python train.py --model="image classifier" --dataset="microscope photos of single blood and bone marrow cells" --train_examples=48542 --image_size=32 --crop_scale_min=0.5 --horizontal_flip=true --targets=["cell type"] --num_classes=17 --arch="convnext" --isotropic=false --norm="layernorm" --hidden_act="gelu" --mlp_ratio=4 --inner_norm=false --patch_size=[2, 2] --depths=[3, 3, 3] --widths=[96, 192, 384] --kernel_size=5 --mixing="cutmix" --loss="cross_entropy" --init="torch_default" --residual_init="scaled_by_depth" --optimizer="soap" --beta2=0.99 --learning_rate=0.0015 --beta1=0.95 --shampoo_beta=0.99 --eps=1e-08 --precondition_frequency=25 --max_precond_dim=512 --one_sided=true --adamw_lr_other_params=0.0017 --l1_shrink=0.01 --max_steps=18900 --batch_size=384 --epochs=149.5 --lr_schedule="wsd_sqrt" --decay_fraction=0.3 --final_lr_fraction=0.05 --warmup_steps=940 --weight_decay=0.1 --adamw_weight_decay_other_params=0.05
Rows from block 6 of a small image classifier, named by matrix and row number. Rows with one number belong to one neuron. Each number is 500 + 25 x the weight over its row's rms, rounded and kept within 0 to 999. All counts start at 0. Numbers have three digits each. After the name is the row's rms in percent of the matrix's.
After each neuron's rows are labels from the 100 images, of 14848, where the neuron reaches its highest value: "top examples" is what is common among them. Only what is clearly more common there than usual is listed. The data: microscope photos of single blood and bone marrow cells. In brackets: how many of the 100, against the usual share in percent.
# fc1: MLP up (model.blocks.6.mlp.fc1.weight, 1536x384), inputs 0-127
# fc2: MLP down (model.blocks.6.mlp.fc2.weight, 384x1536, transposed), outputs 0-127

fc1.598 112:543525478489497473502470496510552493527522484520544490460505520503514495502515490487499465514534482499467493489479476499469475508542511533458504504518523503505494489493509502482508494475540499499488501512512497499506523519521508500504456439508477490514497509496503524468467433513499440501486513512510516494497489591480534501498497498561537489494484508482459460504500486509516500496493
fc2.598 093:493497520500541508510517514504509515480463530518521500496474542504538513478504499481492495489462500502497483504504535584514521526501515482502537519503493501532486492517514500486475511476463525521509576529501509485499468517504529492492489530466500480524497478536500500501500479518505497497593505520435500505494538449495609479478500495529501473467499490504514514545483460498510498500501
top examples: smear: peripheral blood (46 vs 16.2); cell type: monocyte (36 vs 3.4)

fc1.346 105:478499546491503501505521464496494499499499511447480532514509496478498527498438501530485504493514471509506490497533500516509492550483479526470513509503498470526446499499501499499465578500514508502486466499513470517514492467512495489475530456498512510530490480503490441501492506490439499532499502507479501515533502504510508442519507482486499521532490479505485498476534512527517502493492
fc2.346 093:508487527492497488497504503515506545504479489498501483537503491523504506504492495480486500530516542462550512497520498512508501462510497506450531503503507491442508511447468517513500516499541505493513484514494509521497505518470506492496505547506481499487475509448439491471492504498507490480493516466484464565487494524482491388521513487499447502510479494497510476608526486500489500498534
top examples: cell type: erythroblast (33 vs 14.3)

fc1.314 100:476442510466518496480537542517476476473522500556499479490512573494465489387482480526503502500522538516511487487493493501491500472484482555516473476513457488548514498506508480518521516488530532492500489501485595499468485532567526436507499528483510457485502512470500503501517495498512512500493495487488512496483474498498526523521522500504497497470512471458500503505506499494522507490499
fc2.314 106:497504496474509485456467515493504485495500508499479505498512487499481500441544499541538515497513524489471453575473493481519445496488448509514507505510502490495457504501485498488486507499498500542525506481504503470491517511499473490481530487524507506506454572502485501564489511511511527543497530469390542517433481505500553495460499462480471498508502506478478543537536521493491492472506
top examples: cell type: blast (34 vs 6.1)

fc1.339 106:506498497495461500488516502463467499544493499531515482545502504491505503489482435464473492537507486506518496536515521524562518493479504519504499496504499510503498501495504501508504501502469508483507537522498428497493499480495511504484421444460508517500452546509533507531505502558495504529467479499503498499515498551496497487520491539495511514495460446504510524490533481500507511513510
fc2.339 084:509500499484454469530494500501498471501505518525535453499498465489484490494504503508554517479443512493510501492509494525484548488493503491446515508509512450473453500474474510456484537480518497511512493498508500501503502509494486506520492491542508525500483488545464496485554500512429538552543500501464528489519497524501508533472489526505496486477474540469487500508475488491465516489532
top examples: cell type: segmented neutrophil (53 vs 20)

fc1.192 097:501500490495498499510488452512516503497536501498551495559503472502506480466505498490501502497473494515465513485460492505472496470534478500551508524506500458498531493521460503499502512538517516499462492494485486478529551508499500495534550465509491505493458500448500494448492490490501518498499503517479475500470508520502498486469518502399459517516500519493619515498490459507516529516522
fc2.192 095:460505500462513501504515603489503500503527504497501500500509482496476513496460502530491496463497480508496493555498501500494500489495500545506478509526496505505487519566502488532496506527487466493506502500511501509542495498503495491482507496533481494493537497501526486459490502495497470501499500547509545505493548493518523502513501499485514496506503500493510457500493448503502502513501
top examples: cell type: myelocyte (35 vs 4)

fc1.253 096:498468494495438496532502497496500500491451488507461500525517530489506487522501514488533485502477501495496523447491489478500495444528515503523554548497479547476459479476442515507547506507506521485502528500506474496500482478493437499529469494501481499536461497514498493496530548490489503481497504497545471542528489475509427499496453500496501468529556520489483524522466482515498486494498
fc2.253 106:511491505500475517460493498521492493507500546521522489501500523504549502497497501487435495519513512476488508520432501507533500507518501519505496490399501504499500554487528548495501495543517507491517510489462494449506490529515499502502497494447452565521475479472523520459445505500501507456556544484508537496499506473496483458511472482493502509476486485500485500499492481498474527506494
top examples: cell type: band neutrophil (34 vs 5.6)

fc1.505 091:522531514492502518446481508511506495482465477554499467499501513471519492532503478505501500531502556488472500499520542506557517522507505530498510520516518476484488433475478519528504464525500628497487517509491499492473462492453493502500497437508494482512503458496499514515479486489500469507489502509513504497502480508510493490496460502470485478521491521508499497504460504533504502507508
fc2.505 116:504503499499438550494492504509501511500450453501513502530522515499504517493490454520507502507505502509523495491464520496500526522478494503411503491502497393498501497492495499500481487500547513543565500500515478525516507500501484493489482495498500496498488536525507441505499500526517493537488528502496499500519479504522533484472525519501488503499490473555484500480499614499517486502496
top examples: cell type: artefact (27 vs 9.8)

fc1.504 102:513555480501503521497558495561514497508500459493544426515501519583453485502481506492501496534526468478500488505497507500508514510498481499498501496502477447496497479501505471426538506509504520496474501504511541516490402511528485489501484465493472484511483452494515505497505499501477471531501473544497471502527469502474525521495496455526543483479491516546491545507498488520497496452530
fc2.504 111:479529496514507539505447467486496513490536516503481503522497507501525506499500498478496463504495433533446462512494553521485505485506559501531414500515526547498500503493503575501476512559496511502498479500515493500549500518522515518499498484549485509504500481513503501511464495492462502473520501490491533500504451500501515495484470518507498496469504520544485534504523461470511481508470
top examples: cell type: myelocyte (27 vs 4)

fc1.45 098:516521495521413476511502511501474524497497495444504508481479496483494478496497483488499494497488488495497499489501461494402508496495544498483501484506483548502545521467523480478499513499509475508494549479511512499484516499430486495497468501471482501510483457521518585495482480553529511463511495490498456510533539521524578505539487506453492518493500515490534486493556503508501498489457
fc2.45 091:502514485498494499498497538460509493519515510488502491498456494504495520522510497502366505540497486508510502486502518542505487522505526504500511493503518488511517498508516470613539490505505536513504481504482472496518494500490517506510466497471537507474420506495510501474494526476444500496493485496496477483499551517509536549506485459541485495453498515501501498487556552495511522451460
top examples: cell type: promyelocyte (34 vs 6.4)

fc1.343 093:500495493504523501504479516468506608524486499495465415560514491521501476472465482487542515511506466488527473452483496522496536538502502504497509518507519494502489493512512481507515517497476477526543485501499515467534498502481515503519512508499518483474492464482479493479508434476492496510505558489509548496524492500506492496495452535504495509504493548497486499501503458491449483510502
fc2.343 104:487482503497503473497470500502517491510502495543504499477470507449516484505515488513485497489461502555473459495498507497527491505465511481550477532497469569497467493509476498491453514495494504537519504517481495504489491467499510502505504464478500525472520475471526481510492514484499497546512517505500462523489513497498457501503501510535502540456529481483492520498500503501464516583456
top examples: cell type: erythroblast (56 vs 14.3)

fc1.697 093:493502508490497509457533519489498539535501532445504498515512506503503498474503501488493507553529489476542473499526543500497518505525498536529489529507500553463458489514494504456499468463492490541489521504542503530506500498513527502501454504510509412497535479521498501473480515506499460484495527541502503458502522496499517549496576494497505508496532500509489515490500499532483495459476
fc2.697 099:519502501521487489512462486497442492520496480507497501579451504476483493510509495512533503489443465503508512470507478528483482489531514504492502540591489512473519429500488518547514502514532538500524501498503500507520520498468447476556523467559496503445534500529512495546479507508502495496514540479507489528498498497503508514499507473507498506512458504496499502505570498496466499515513
top examples: cell type: erythroblast (32 vs 14.3)

fc1.548 105:494512457464506503528542499516497479513521480497487502498483499554507482489498480500453523563512511500519500500501507496482471512500513536490497478497504534499496510470545551549495517526509499490507476460500468462511493534498470450486505490509477495498553500511509509450474505427453481482489498509513502502479509503542495489494523495481499501531487483502472516554500518507498504493465
fc2.548 104:499444480539557489512501484498488505556447486481500524506528482507506494558475428493543494504530496491499509485456485499509489508534499486502522494514494479511506494511491503503501473498542516493516498485476510445492504492524506500501505491507479489485481501502511500507493527508484505586523507499490527521544503516499492477485496496473503496502496496512526505479553488463495496501501
top examples: cell type: erythroblast (46 vs 14.3)

fc1.506 097:517479508516502499529500445513463480502486502506501529515496562500534484538488555468531523504498482493511476486503513500501494493506519506505450457529487459566465457529527519524503498513509479506480497490512502482491508502505499501527510484509492447488500406480512435526495497514498503494482501522482500498491500510504452502487518512489493500496472491524533500530497499462500481492454
fc2.506 104:491501501443508459498486509490505499500519496524493501493539501541482512501559401513510500482502499507500506533483547479491500498493537480485496506509505513536501517501526469494503541501501496560484469500469483505497491517510483510511494511479499466495527499483523502559566492448508546546526492500503447509509511436498496456587497506502494495555500472459497505489503505443500507490500
top examples: cell type: artefact (26 vs 9.8)

fc1.441 092:552517496493536514496487467525502513460503503477506555493500522462510493492495480504508410438506497497505495503447524540533495508498513523511520477475538510502463494428497537536462495511474524516498482476434504544499487480502522536490495473456517516528499507477514514495507504594499507510493498499482486509516504511500493512507506478506509497435508485495499498502500489500524495380500
fc2.441 108:514506503505504499509538474508539508510549474475501504494486496500493498495515498501518499541499522487495510501500493501502485496492504460503470525500507516475482483488469489482484504553481483513497509448462510530505486499505501500500522501505500454552538525482487501502536493495499459501499525525492499523505502522485488498512453514520527493466502512500495490524449495498483493492548
top examples: cell type: erythroblast (38 vs 14.3)

fc1.515 112:496479516513472503526469456497501496476461493532511494523516496500483506506512504485499522502502471480566440512517504500474492517508501513508520538504500488516500473495529475484504455497464500433493492511504483495533497462533543491519465527505478494495490493501508493486536500505500494466494506394497529497423495529524505498499553451504452473495522500501487491490516510536478517509499
fc2.515 100:537394520511455501526519490501502525506530508505490493503507504505503476500555446511529502484493503503507504521503505566505496495451437507474512503494540493508517372508468497496496485501549480511500502488492463500487494439477500508500488493504475521566461509509457484499502484478503514503492509483482489471499501519506504480454498549515504479467507483467499490503428507536544500605528
top examples: cell type: blast (35 vs 6.1)

fc1.605 103:540512497601507552502494520482438499533500523499517511539522504505485519516507499500545510541557517503517505477500528491495477534509487474508472454512499545520519461497500499441497515482455498508514488470506508502470494471508461500470495482484506485477498487448526424477494473508516530496480506504521493519500474472512500488505516533588491500482518502472545484492525501463506514500493
fc2.605 096:520522501507500504479467497496537494508517502475499420500495530458462531510488494501504495508510501512520514502482455503494477500491497522491491506502503500490499533506513461532473499529495482528482478498524491504436506507524499451502477448499474486492502491503490518495510508502551494606504509516495499502491498515505518533542500500538494498497501503500488496543506487561500489502490
top examples: cell type: eosinophil (83 vs 4.2)

fc1.400 097:520519488499490524502500500494524494502490474521527516522521494513517430495496498517493471481471491490513507525470512516490514507501527502503495509471501508512496535511519500479500478488507523597512520504509499527429510560502539528486500518496514493450507508489492500524494516479448509504512509508502507441495492500497504471498494500511595493519476459549495498529492523496435513483451
fc2.400 100:514499491493479487522501497457500498503448490505507519511531489509505517497501497494492556464506542511445490454478497501504495511506499507501494483507531501537505484518502496469560475489505494466491492447460497512496498510507498458521514471514507500507497501514507531496503514485509500476473515501482499510508510504496525511522510455467489491493482502505454503489497533488501487501501
top examples: cell type: promyelocyte (29 vs 6.4)

fc1.88 093:496470500495500519492498522485521525500505533494536512525566482537512485495534501517525484517461514502502463501493501511503475501532592488500532495507488427536482508506503500490459502514477543506493511511494495498496497495505548492528469499502527442471489499569511510487507492514507500501453491476504527515454507572487524572523497518522509495506486499548508483491517491464503474497466
fc2.88 106:457483508534459488518496468515499500518498500500472470484524501515462527504564497506497493526478459496459445515514521508510499541437447486501486504448501505478445475522496551518501514486499422479509508466490493471485426500504473495496500553454499455560486508503496496490472494528503478526496512421489523489501499511493551540482517498501537516544543453522482460458547498530501513501547
top examples: cell type: promyelocyte (40 vs 6.4)

fc1.209 099:500501506500505504479499500504501508553534506563535511500501506501507508493503500504502482502528479468504478503475502515506506523509443565475496526492531504528474494538434506468497503452516507503467590488514505475521455504506496500520512475480511489500510507504508510506483532498503481477502537497505498499480503493474539536482505520520498505527532505520498484538515493477438505511522
fc2.209 101:534516504505470506497496490487481493503476473474476499486493495527500509540499492553507559503492465485484499486500520517495500495504578495517521503491452503541513496520514485500479529516446499499545504535510500497542492497497527481550541499493500517505500481499470500508502494527505489496517502471508509596503463467498573491501517506554488514504546514485402495464494479521499491499489
top examples: cell type: promyelocyte (40 vs 6.4)

fc1.379 112:500487511480533492521550496493496540503482504521505461504502509519495506475503499498522527463498491465500492512530491448514494479529523479476476510523522489539530526529500508584469475484504500550506507482499459512479525496498491498498502510501505504446492506499472528484486432503462501494517505530471494467507484511511503494539509501484499481475520491495492501534494468480495530590510
fc2.379 105:495494497504503495459509499537539513512501521509517530496499524514468462501504488494476557476490520516518488540498486513468600539454501529437500507526489487507580447492481510501534490532500482500507476502468535455500511529458477493500544506483466520499502504531523508446471520558524483451494500500516506501501482488503500501487480486514483502497482498484505492623509501508462495514494
top examples: cell type: myelocyte (25 vs 4)

fc1.84 109:502492534496469461500492481492487489548475500529513517499489530492509497507515538478497500504501506478464498508500507490484504499514504484502487479506505520531479495494505469473525476501496513499504502496492501473513526501513494502473505483495444483507523462486500536450478498531500515500508537516503443553500522440529493493492500501537507493509480500540508506512489484531483501536500
fc2.84 099:504491472499501482501502516502527499424491490528499551508509480544487505483499487486504520489504442501516497485504473508489499492514507485500516473502491481499597510500498394513498494500501469468503491489500483473499452507502498499543430501550494492499468552545520500508497520500478469520490502434525446499509485521538568494528500514548447538510462504523506490525503479478498491496491
top examples: cell type: promyelocyte (59 vs 6.4)

fc1.378 099:489500517495493498464458471437514492441453503498500522464483495494549516494487500511486514520466497419511481487429506486501506437559483489495516500502461511501503507529492506498490523549499489463499508474500501511447462485516484500502533549526500513517508479523509497512491501499498509494499525509482521467553508511494504509506499504579498533502498485505479552499510502552516500532491
fc2.378 089:507480503499464539503485502517486448501499505509511487495509468471499498500516486508525487498504506491498500502488491511495493469490487493500482438501511524498436490462501502500468504466458504500530519563479493500471457512510521471480508487500495495526484497486541472490503492549481508501486468491512463511495499470500480473469490500497498487486500545474501477459520484550410498435499
top examples: cell type: erythroblast (69 vs 14.3); smear: peripheral blood (36 vs 16.2)

fc1.739 095:484487506544523493497479511453537504517507497496491505481591502475498494497522470539510497496503516496482491535460500498519477518529499507499457518504514537507495517495460486489493504500488493511501515491498494475518500424491543541525466510485479470502502514488503505485518555514482489455501491527512500503495480506492452496499498528502507494427496504505487518496537465500493507528498
fc2.739 104:477501467512502523490518504511488506499517519504500501538469542503517503484521486538485500490498511486500477462479520495502495542540515500523482502481500489481471514505507512507513464510515526458548528510478504503579477536501455493543492501545496527489488499490453472525510481498441492565512499509531460519496502534493481501520501491533497499524497499502489493520499482505512504506501
top examples: cell type: band neutrophil (34 vs 5.6)

fc1.119 094:493497458528477495467499502489492487499509516486502490502497528484499474461514513516467433570505491476520499509471537508511505487513508474543542505485488487520510511520452504524502499462472470432515567512490503507500466496515518482433472529517469445484469492536484517470474501499489491503538524404493505491531506514500520510513519459477499496495539485490505520526490497485499498521504
fc2.119 099:517459477455500459514487515525480501566477494510497489496507439506490466513524496506537505519498542470507467507501487525511515454499509509490523502511511502554500498470506498473518509492500492500514503493476501501502432491501493486501561511501500491500468489504493520499502493415534493499486475501477506531504473500499545490497423499483409501483506505495501505551521511473525503544500
top examples: cell type: blast (28 vs 6.1)

fc1.637 105:481494456496490479534478482482481464490531400497506541490487528496513459605507504472509541510565522501496479526483497495527484530495503481518511508494504484495481505492454501502514510447485473500547475506498496434504474472510499475506494500499498475470538507511490492498505490470521507502501539503535505527486491505500511504481504487497514477513493506512519510483434489513494502500491
fc2.637 107:503481464528521500508494505510501500501493498514504507464479507500498470458504500448498510511501493514475500491499497515488510464491501504561474546498497486504555498513502501499544417506499501491496503489511522482505482490548521504497512485567518490506504493475522502415447511524566428496507480502499504493500500523500527492451500510489493496497468514477460483584485502516552497540517
top examples: cell type: band neutrophil (28 vs 5.6)

fc1.530 101:531469542460500567500502494478465524526500503494507479524480423521500502483504499499499510498530548459501541513499494447493499557532470506468490496496487487534525520517458518501519509503485520503511492439501493505497495499505492515540495536479452516476497491504485481497499503495520415516501489463485478489479472543512529497442483471458485487503501508504443500530503466492509473506496
fc2.530 089:501511473516568525503481480510480489511500517506496499490500590506483501495507497501453519499446480496502499479460502484524507516498504502500494445550507542470539536525493493464493497469477482498476493497471476421503512484500454465503501483502485492500517495527485470457462503437491524492482523500480469431499529516517464499518502498507520501469531497480496510463503503502491533501500
top examples: cell type: artefact (36 vs 9.8)

fc1.518 097:559498493488491489551500503494502503497513480535507491515469470533442498495483526514489496498536475501501487512561495485504518505512506510497515496489524521521501494503497426478521509433501526506494500523465459503487470505514499495506526476492498503466450515492530477502504481501483485490451487520496505494481499513491496500506543509494483485542481501497481510487505547498464488451496
fc2.518 116:475509485500510511495506458494501502497500523497501526493497530508501505417497499460472488498496501501504442501519530527502500452493500501495491534497514545464534500492508554493494480499495488500497523468477496497512495462500463495483516474653497525506500529486501512448496482502485500463501516498427493498497471519487503496502523555516487516500483493470453490476484500527510499508504
top examples: cell type: myelocyte (45 vs 4)

fc1.479 109:487536487499500512502492532515489504517503437550528500511518440471504496479478531510498479534490493493520510506505497451439493525466487508520456497523564499500463560539484493499536500521482495443504499513488507501527498498483530492452506464488501510509546475531508471508447506508488515493496515508490502501479471459528492483496535472501506502537499483500540499497503504527472527526497
fc2.479 098:518499460498528520456509496457521519443517481504494559484508501529506475484502448503453503501503496490476509501495500500509474491506489511493503568512495538498491510519465509512532497508478515499497553491474511397500477565501505502500487494547499491480489477503499463465446513459490463499498472501514499518494501490509511493501532489476519506495530495472441533564470501481476494506490
top examples: cell type: band neutrophil (27 vs 5.6); cell type: eosinophil (25 vs 4.2)

fc1.610 096:502499484495494476538506495484499501456448509485497578523505514550507464471501454522489507518496466482504531487502488531430504500504482479489438495551445527508499433519503514511503529503481522505539512551504515504493496476492509428479514527494473480490493487482493483501477549487463482466521472498493489500502521512496538484492503440519513509488553524461505486489456481498509499471466
fc2.610 089:475520503492493515493542500510523498502443518501495527473490493499484526501429489471529498497504497498502468524501499531452587445451487518494535573486477491497498495436462496458507502501529532500490477494500532499482496515530493498512501491529535468500458544515479469544505496434505501497505508513449514508497416504549500506552475506539487596504473497497481499499562504477515517519502
top examples: smear: peripheral blood (43 vs 16.2)

fc1.1 099:535528523497528471489508490486504585499506514477513505502498489547493488483501522514500476484495498487493510518508523455502503552522503510492486515495522495489497450469511494486498471504457500499490501510496502499502502476528403537497510492501522510493496507539514471507498481507507474487481500501501452474501458511493530455494508490524467570492508501494466433499506489462502471501496
fc2.1 097:511500508557494518494508551522499486510479499507499489523522501496479446487478493509506504489496534498497498534454502481450456498473492495506555514527515502525465490496470499484486508458528469453503497453507493490549476463492499488510549501477499495500507464481501551495492493484505482519535536489498490512471418519480501481491529495534510493491487506518554493531500515500538511519510
top examples: cell type: myelocyte (26 vs 4)

fc1.350 098:549496485500497445545523493478519502490480504409512496480501468499440487502502475483521409494491499473491560486540501495492505500506473518484499511520500512516513496543522476510505525491496500491519501506477508508523473497498483501515490457515488468490499554480488485507499491506525512495498497478489500471509554533494500488503523499470497515516469502494487466483428506498494529492500
fc2.350 095:518520519513438502502506551493511500423491500491473477484500456495457511515466465549503522515525549519510508498497505470468476466577488500504539503551519499522492506471503519498433501496497484492467478489486537527447525497421500497522554504448524503498539512436494507508532472506499496496496508501498510472502521463504498487482513499515455482472509491498510456500523489502509483504554
top examples: cell type: band neutrophil (32 vs 5.6)

fc1.180 091:469514494476475494514498446469510505499508474477488510527502496498518480499493531502472513499551491466427492589539511495496517485497503498497507483504512480515540494501485500514499490540499520494514473504514506493498502523500489519504482489511500501509510548482534510474502511506504500532492418529486433541515504491520508470496505510453489499502505512472501467502505516509511513516500
fc2.180 090:428499465532500501461500501483543476479527501523500494551486492506530534492535507500501485481468475500494497521534484505489489499460556403481493521506495497504505505449515498543509499518503538511535503464470527495583501504491450484481517482512513533458488435524495505477501517496503521507494501522499476524499498498529503554535507499458500513502496508505417518507507466540468494529508
top examples: cell type: segmented neutrophil (41 vs 20)

fc1.233 099:493499461484519509488462481495503461492492488524510490510497501525428519502498528505501446490497501501502496506526551522518496487498502524512512470503503542460473495442496538475500500489494505523543531498498568497513506430515476512564493499484477496518507483438466486454513507506513500534453486497501530495504517534508497500530431528473441506511503519493503532493500506466390494501490
fc2.233 080:525484505498578500492497479471432489551504504501509502486500504499517488542499536503500488498501493494469510489541464512481505498448540528501494464496543554475546501490499499516474444510509500499499454500515510505531500519505541519509512492523469494501544518529519563449490496538498507532511504503446476441505519539534502516480457496493492505500519488497491516494511502523480565523502
top examples: cell type: eosinophil (28 vs 4.2)

fc1.484 109:504492545527508485499508502502524501533540523512520487507497504496570466478515516498499477500535415476501509432470514504538523520466534555492493473501461507508541500482486523522504499514503482456530499508496469518526503436454570489466477497525539500500485505540499566514516490509497476482501487525496500501497481497490499499446501511493490455502468499508559475498552489502490506502445
fc2.484 111:518533470470487482478509516497488512506497494556463457519501493489513493504499505468502520501491548489491501496447469506519497468540487504509503506501441500478471498494608500443517525580517509508473493520525505407564475473518510469505494502499508512512566485495501543521470497451525499538510504483499504529489517445498526511497498521424480486495489491551512464502506468499503499474517
top examples: cell type: blast (29 vs 6.1)

fc1.549 108:483455520501502552498477471508520501511522453513499493500487496488493486532465502474415501500475497427520491507522472499466481503509538517503468519494500511498501515477488493492510451564519460498495525496495496457452492546467498499485507498515480486517473503485486520514491482501494456500506492508469505520471459502502500566490540531499495503504521538518499501405474526646484518478495
fc2.549 104:523343546494502484477496492477501550486495482462461488494519499488499493523545499495510500500508499481485498500496472508522507492485503493497500497503483480501519492523524501508457500501501496499466499515488525504503509513521502481454498494466505505495501553509498488512412494509498502499525510480508517466504499492522500481503489501500478490515496540368494516471501511487479499515533
top examples: cell type: eosinophil (61 vs 4.2); smear: peripheral blood (40 vs 16.2)

fc1.660 106:492496499509528500469499487429542513559516490483501465498497497507508497517501498501510460520479513439549500466529515494508498491473506475495478493500499517505490484485481500473537491530481435494510491507587500450470488487510530501502499479499494502465501477508519510537516506485421534491502485505508478472495508507499493487508559464509492525460493522492493473501478496502500501520453
fc2.660 107:503523518501500523472557495496505480479516512514500543505464498485472490499499452485534484497525458501515470519501506562483478517454539486500498499499510517473466471456491565486457516501547496517478494490476500526474499499499478472459498540500514486499501468486500496489488484527489497528461516515496488483468501446511502509527517510507514467510516508537531506501511542490507505496608
top examples: cell type: erythroblast (48 vs 14.3)

fc1.285 105:520496521510490469500482537508501504512502506525513528508480486472490509529489502477496547507526488510483493504512464529485517508436517512481459527454483476430492512507513560512507487500495508512538506503523491460508494465511500523462498563505472495411526461488497487483499499475512492526478509514491495532533452497508515502514566500481506506467514537483510519531474488517492489480532
fc2.285 097:577493487502466459505501465501512510472503464475513499479489511492548497502498471491500488469537524496516490530506487512511504591484498519554434477505489500536502499536510504521497503509513529529548479512510500465474497461501492525551549522501499514501481497527499483505495523492495499500504496451480495537492537498494494519519491451499505533491527465538511497525508483503511558483503
top examples: cell type: lymphocyte (38 vs 15.2)

fc1.631 096:510533546485492497503508519485529493491480498539510408500501424456511536501488469534476500510518414529489489492518488533484514521503502502486500499539497489488453559484498487477511498476477496500500492536497486456539506486493499502501506513453499507493472523515531505488504478498517517502486519504503466451491518530471544507527504519499465499497488505486518513492487495496472493530480
fc2.631 093:502568495509499508512490578523528531511504504491517499479509492492506585505488499513442489525502491492485475508502497475513514487503535513494429499495508512498490508496473499495456514563489521497481495463537495512501505511496518499494509443467509507488514483493465486502502493455459500505502477487487489509499525497469451505500496466523455507490500502519482503495546513511524501522486
top examples: smear: peripheral blood (35 vs 16.2)

fc1.472 099:502500485458515485487492507538495438507499522555472441532490509489505517517477501502496487535507498496510492496503429506501488478475483485520528524516504550514567450504463496503497500479489451444529478499498469497476470501463479498515508505509494507492435471496483499493472498491506529559476467501499525558495503524512496466506497501450510509490488450471498524422500486462505491483479
fc2.472 093:510535505505513548500489487502498499516497482513557498496496540425483458505494501511493504496515533444502479500547501505518522521466420533453515509493494484500505489431447500456465492526487501512504493475496501507498490506528485473500507498529520496507542530548503502500509538437575476490456499485488441516521479492520493508485509484510495471474500480521497499499526516504502498544461
top examples: cell type: blast (25 vs 6.1)

fc1.663 100:484506561497505510543500496484502495513533565483471550506476485510510501468486452487521481515500496514504501580504486497485479535517520517491498499492482508505554500520477507503489498508468508503487499499501507500506479548502498495478484483489501522487498468504539506492480516471493508481496513577468472485501470510480483497491584518486508484513498510486524498485465456524535495505501
fc2.663 096:512499488496518492498464483523551504490590490520496480497508482462499474524480500500479477485490538495498480493493531462502503496489502463515490515505513527505488531487502499481513495500531500482489509491516497505505501455489482463474523523502433467500487508504558489451499524502539518532504503504474503455508454477500504449506502545483509536464548507478489508467541506506498492502491
top examples: cell type: lymphocyte (35 vs 15.2)

fc1.360 104:501541497500430468527485510502474481555496538498502498526515521502468493489476510505479494521503544509523518477475486509501477487484481530497511503493477472510527531507489479511501489524511494527500503522536525481528534513500488495506502505514500491503480513514461499535516503452504490501521461500500500498516503518528509479495489424456507460502511535474464493538521522490479536488494
fc2.360 103:503469499508549539490468536505497496529501499505544489493503489502534436513499426509498422522504500498483531426486502481522512506499510502483511493514521499500466473486497501491509519502535499503494506557501498500496521430525497506500508507430509535502495490465525523497500490445465528510483499507488454499474501504441467484500535463504471488491514499582505468524479502491501490506498
top examples: cell type: band neutrophil (25 vs 5.6)

fc1.344 094:497493479520509479482512507516480502533535511534533521517501515496499497488505473509482485516505480499492465504542488500512509503494480498496456492471532492593521534499489508499500526517497507536505495508498479493440479493527547432525561520488489474424473496526500457489502507464493541478481502494532408542490490490474551502524521477501482499499489481508530491501514513540491482513448
fc2.344 097:501501495522480500483503500498502498460500501549507531503497489453462536502485465486510503555509480481514514497500502485499498499430483497500491500482456486529504485485500570498473499479481520501477447504558501493490541500488501518498511473485499548506478506567498486483483522504505482447496496466495501496498463511524500496516505502506514446498509487501491539501509498498544501519506
top examples: cell type: myelocyte (29 vs 4); cell type: promyelocyte (27 vs 6.4)

fc1.315 091:575501526471495493495500500550499500516475536480513494502494508503477500505497474533519512501447481540503528510533491501498499493537496523483526501444496496524538469524517549499510514587475516507512557535429469495453499449511454520486484449504496489518499487470495512540451507501506494507517445531521476518459441498442528476527469515498508500433479471497492518469499499503482494497492
fc2.315 099:544495456504507499504504487499450534520532495506498487491497470504482507520451501501506495470445501501512489470499509508504501586498487521489493434500517495521531474428511512473501489500579490506504498486480500502476452510479500492484504546529542499502499494485502496456499525498529504523497501563518496478545469484499510521491539500500503504471501512500497498504494468515508483497468
top examples: smear: peripheral blood (44 vs 16.2); cell type: myelocyte (25 vs 4)

fc1.380 114:500501490504498495512504466500540498506494524494538478513501448502531501548504480504451503484534495500491500520476494505506496493499504499482500483484491495557488541499522502515478501539479520517491484499496501506495514507513477537494491509439490544478382474499506502541498503538491459451478500518442451494524501470490488510493483487519526476542498517500491506495506495515523520540531
fc2.380 101:452455498479493465487501499519556485487518591520522500477486461486505533471512472501479467532527502555517472470506536484521546492504481489500445503545494523505503554500508482499485501496475495437498505464491509501500497502568470480498516508549448515498482508467496498500499507495505475486497517520485471513521493560499499519500503485466426498508519498478500517532503499493521527529560
top examples: cell type: myelocyte (25 vs 4)

fc1.125 101:452541497501494481485501523493499510485446488498506449503492505461505465502493500490497486499481501502500453493492463514493507465489499476554459471527500465499484495469442479534501466498481484475510566487524507468505536505493508505504505581499485500500420503431506501489507501450498479499500490488499499518520490501499440503534543500503498516520497556475513502527520500503465568484500
fc2.125 100:502472511532493501496559501496499502485485468444499513493501462500502501502510466523517507505484501502500499428475523511530475538506492504519472467502527507473486510516510468494499489444477503500533460547501517513498513504504493485496522461473503498499468517455495460477510512516537473497505498471536470499501471532484500498485500570502501526489508472478497500492516517485436514495509
top examples: cell type: band neutrophil (35 vs 5.6)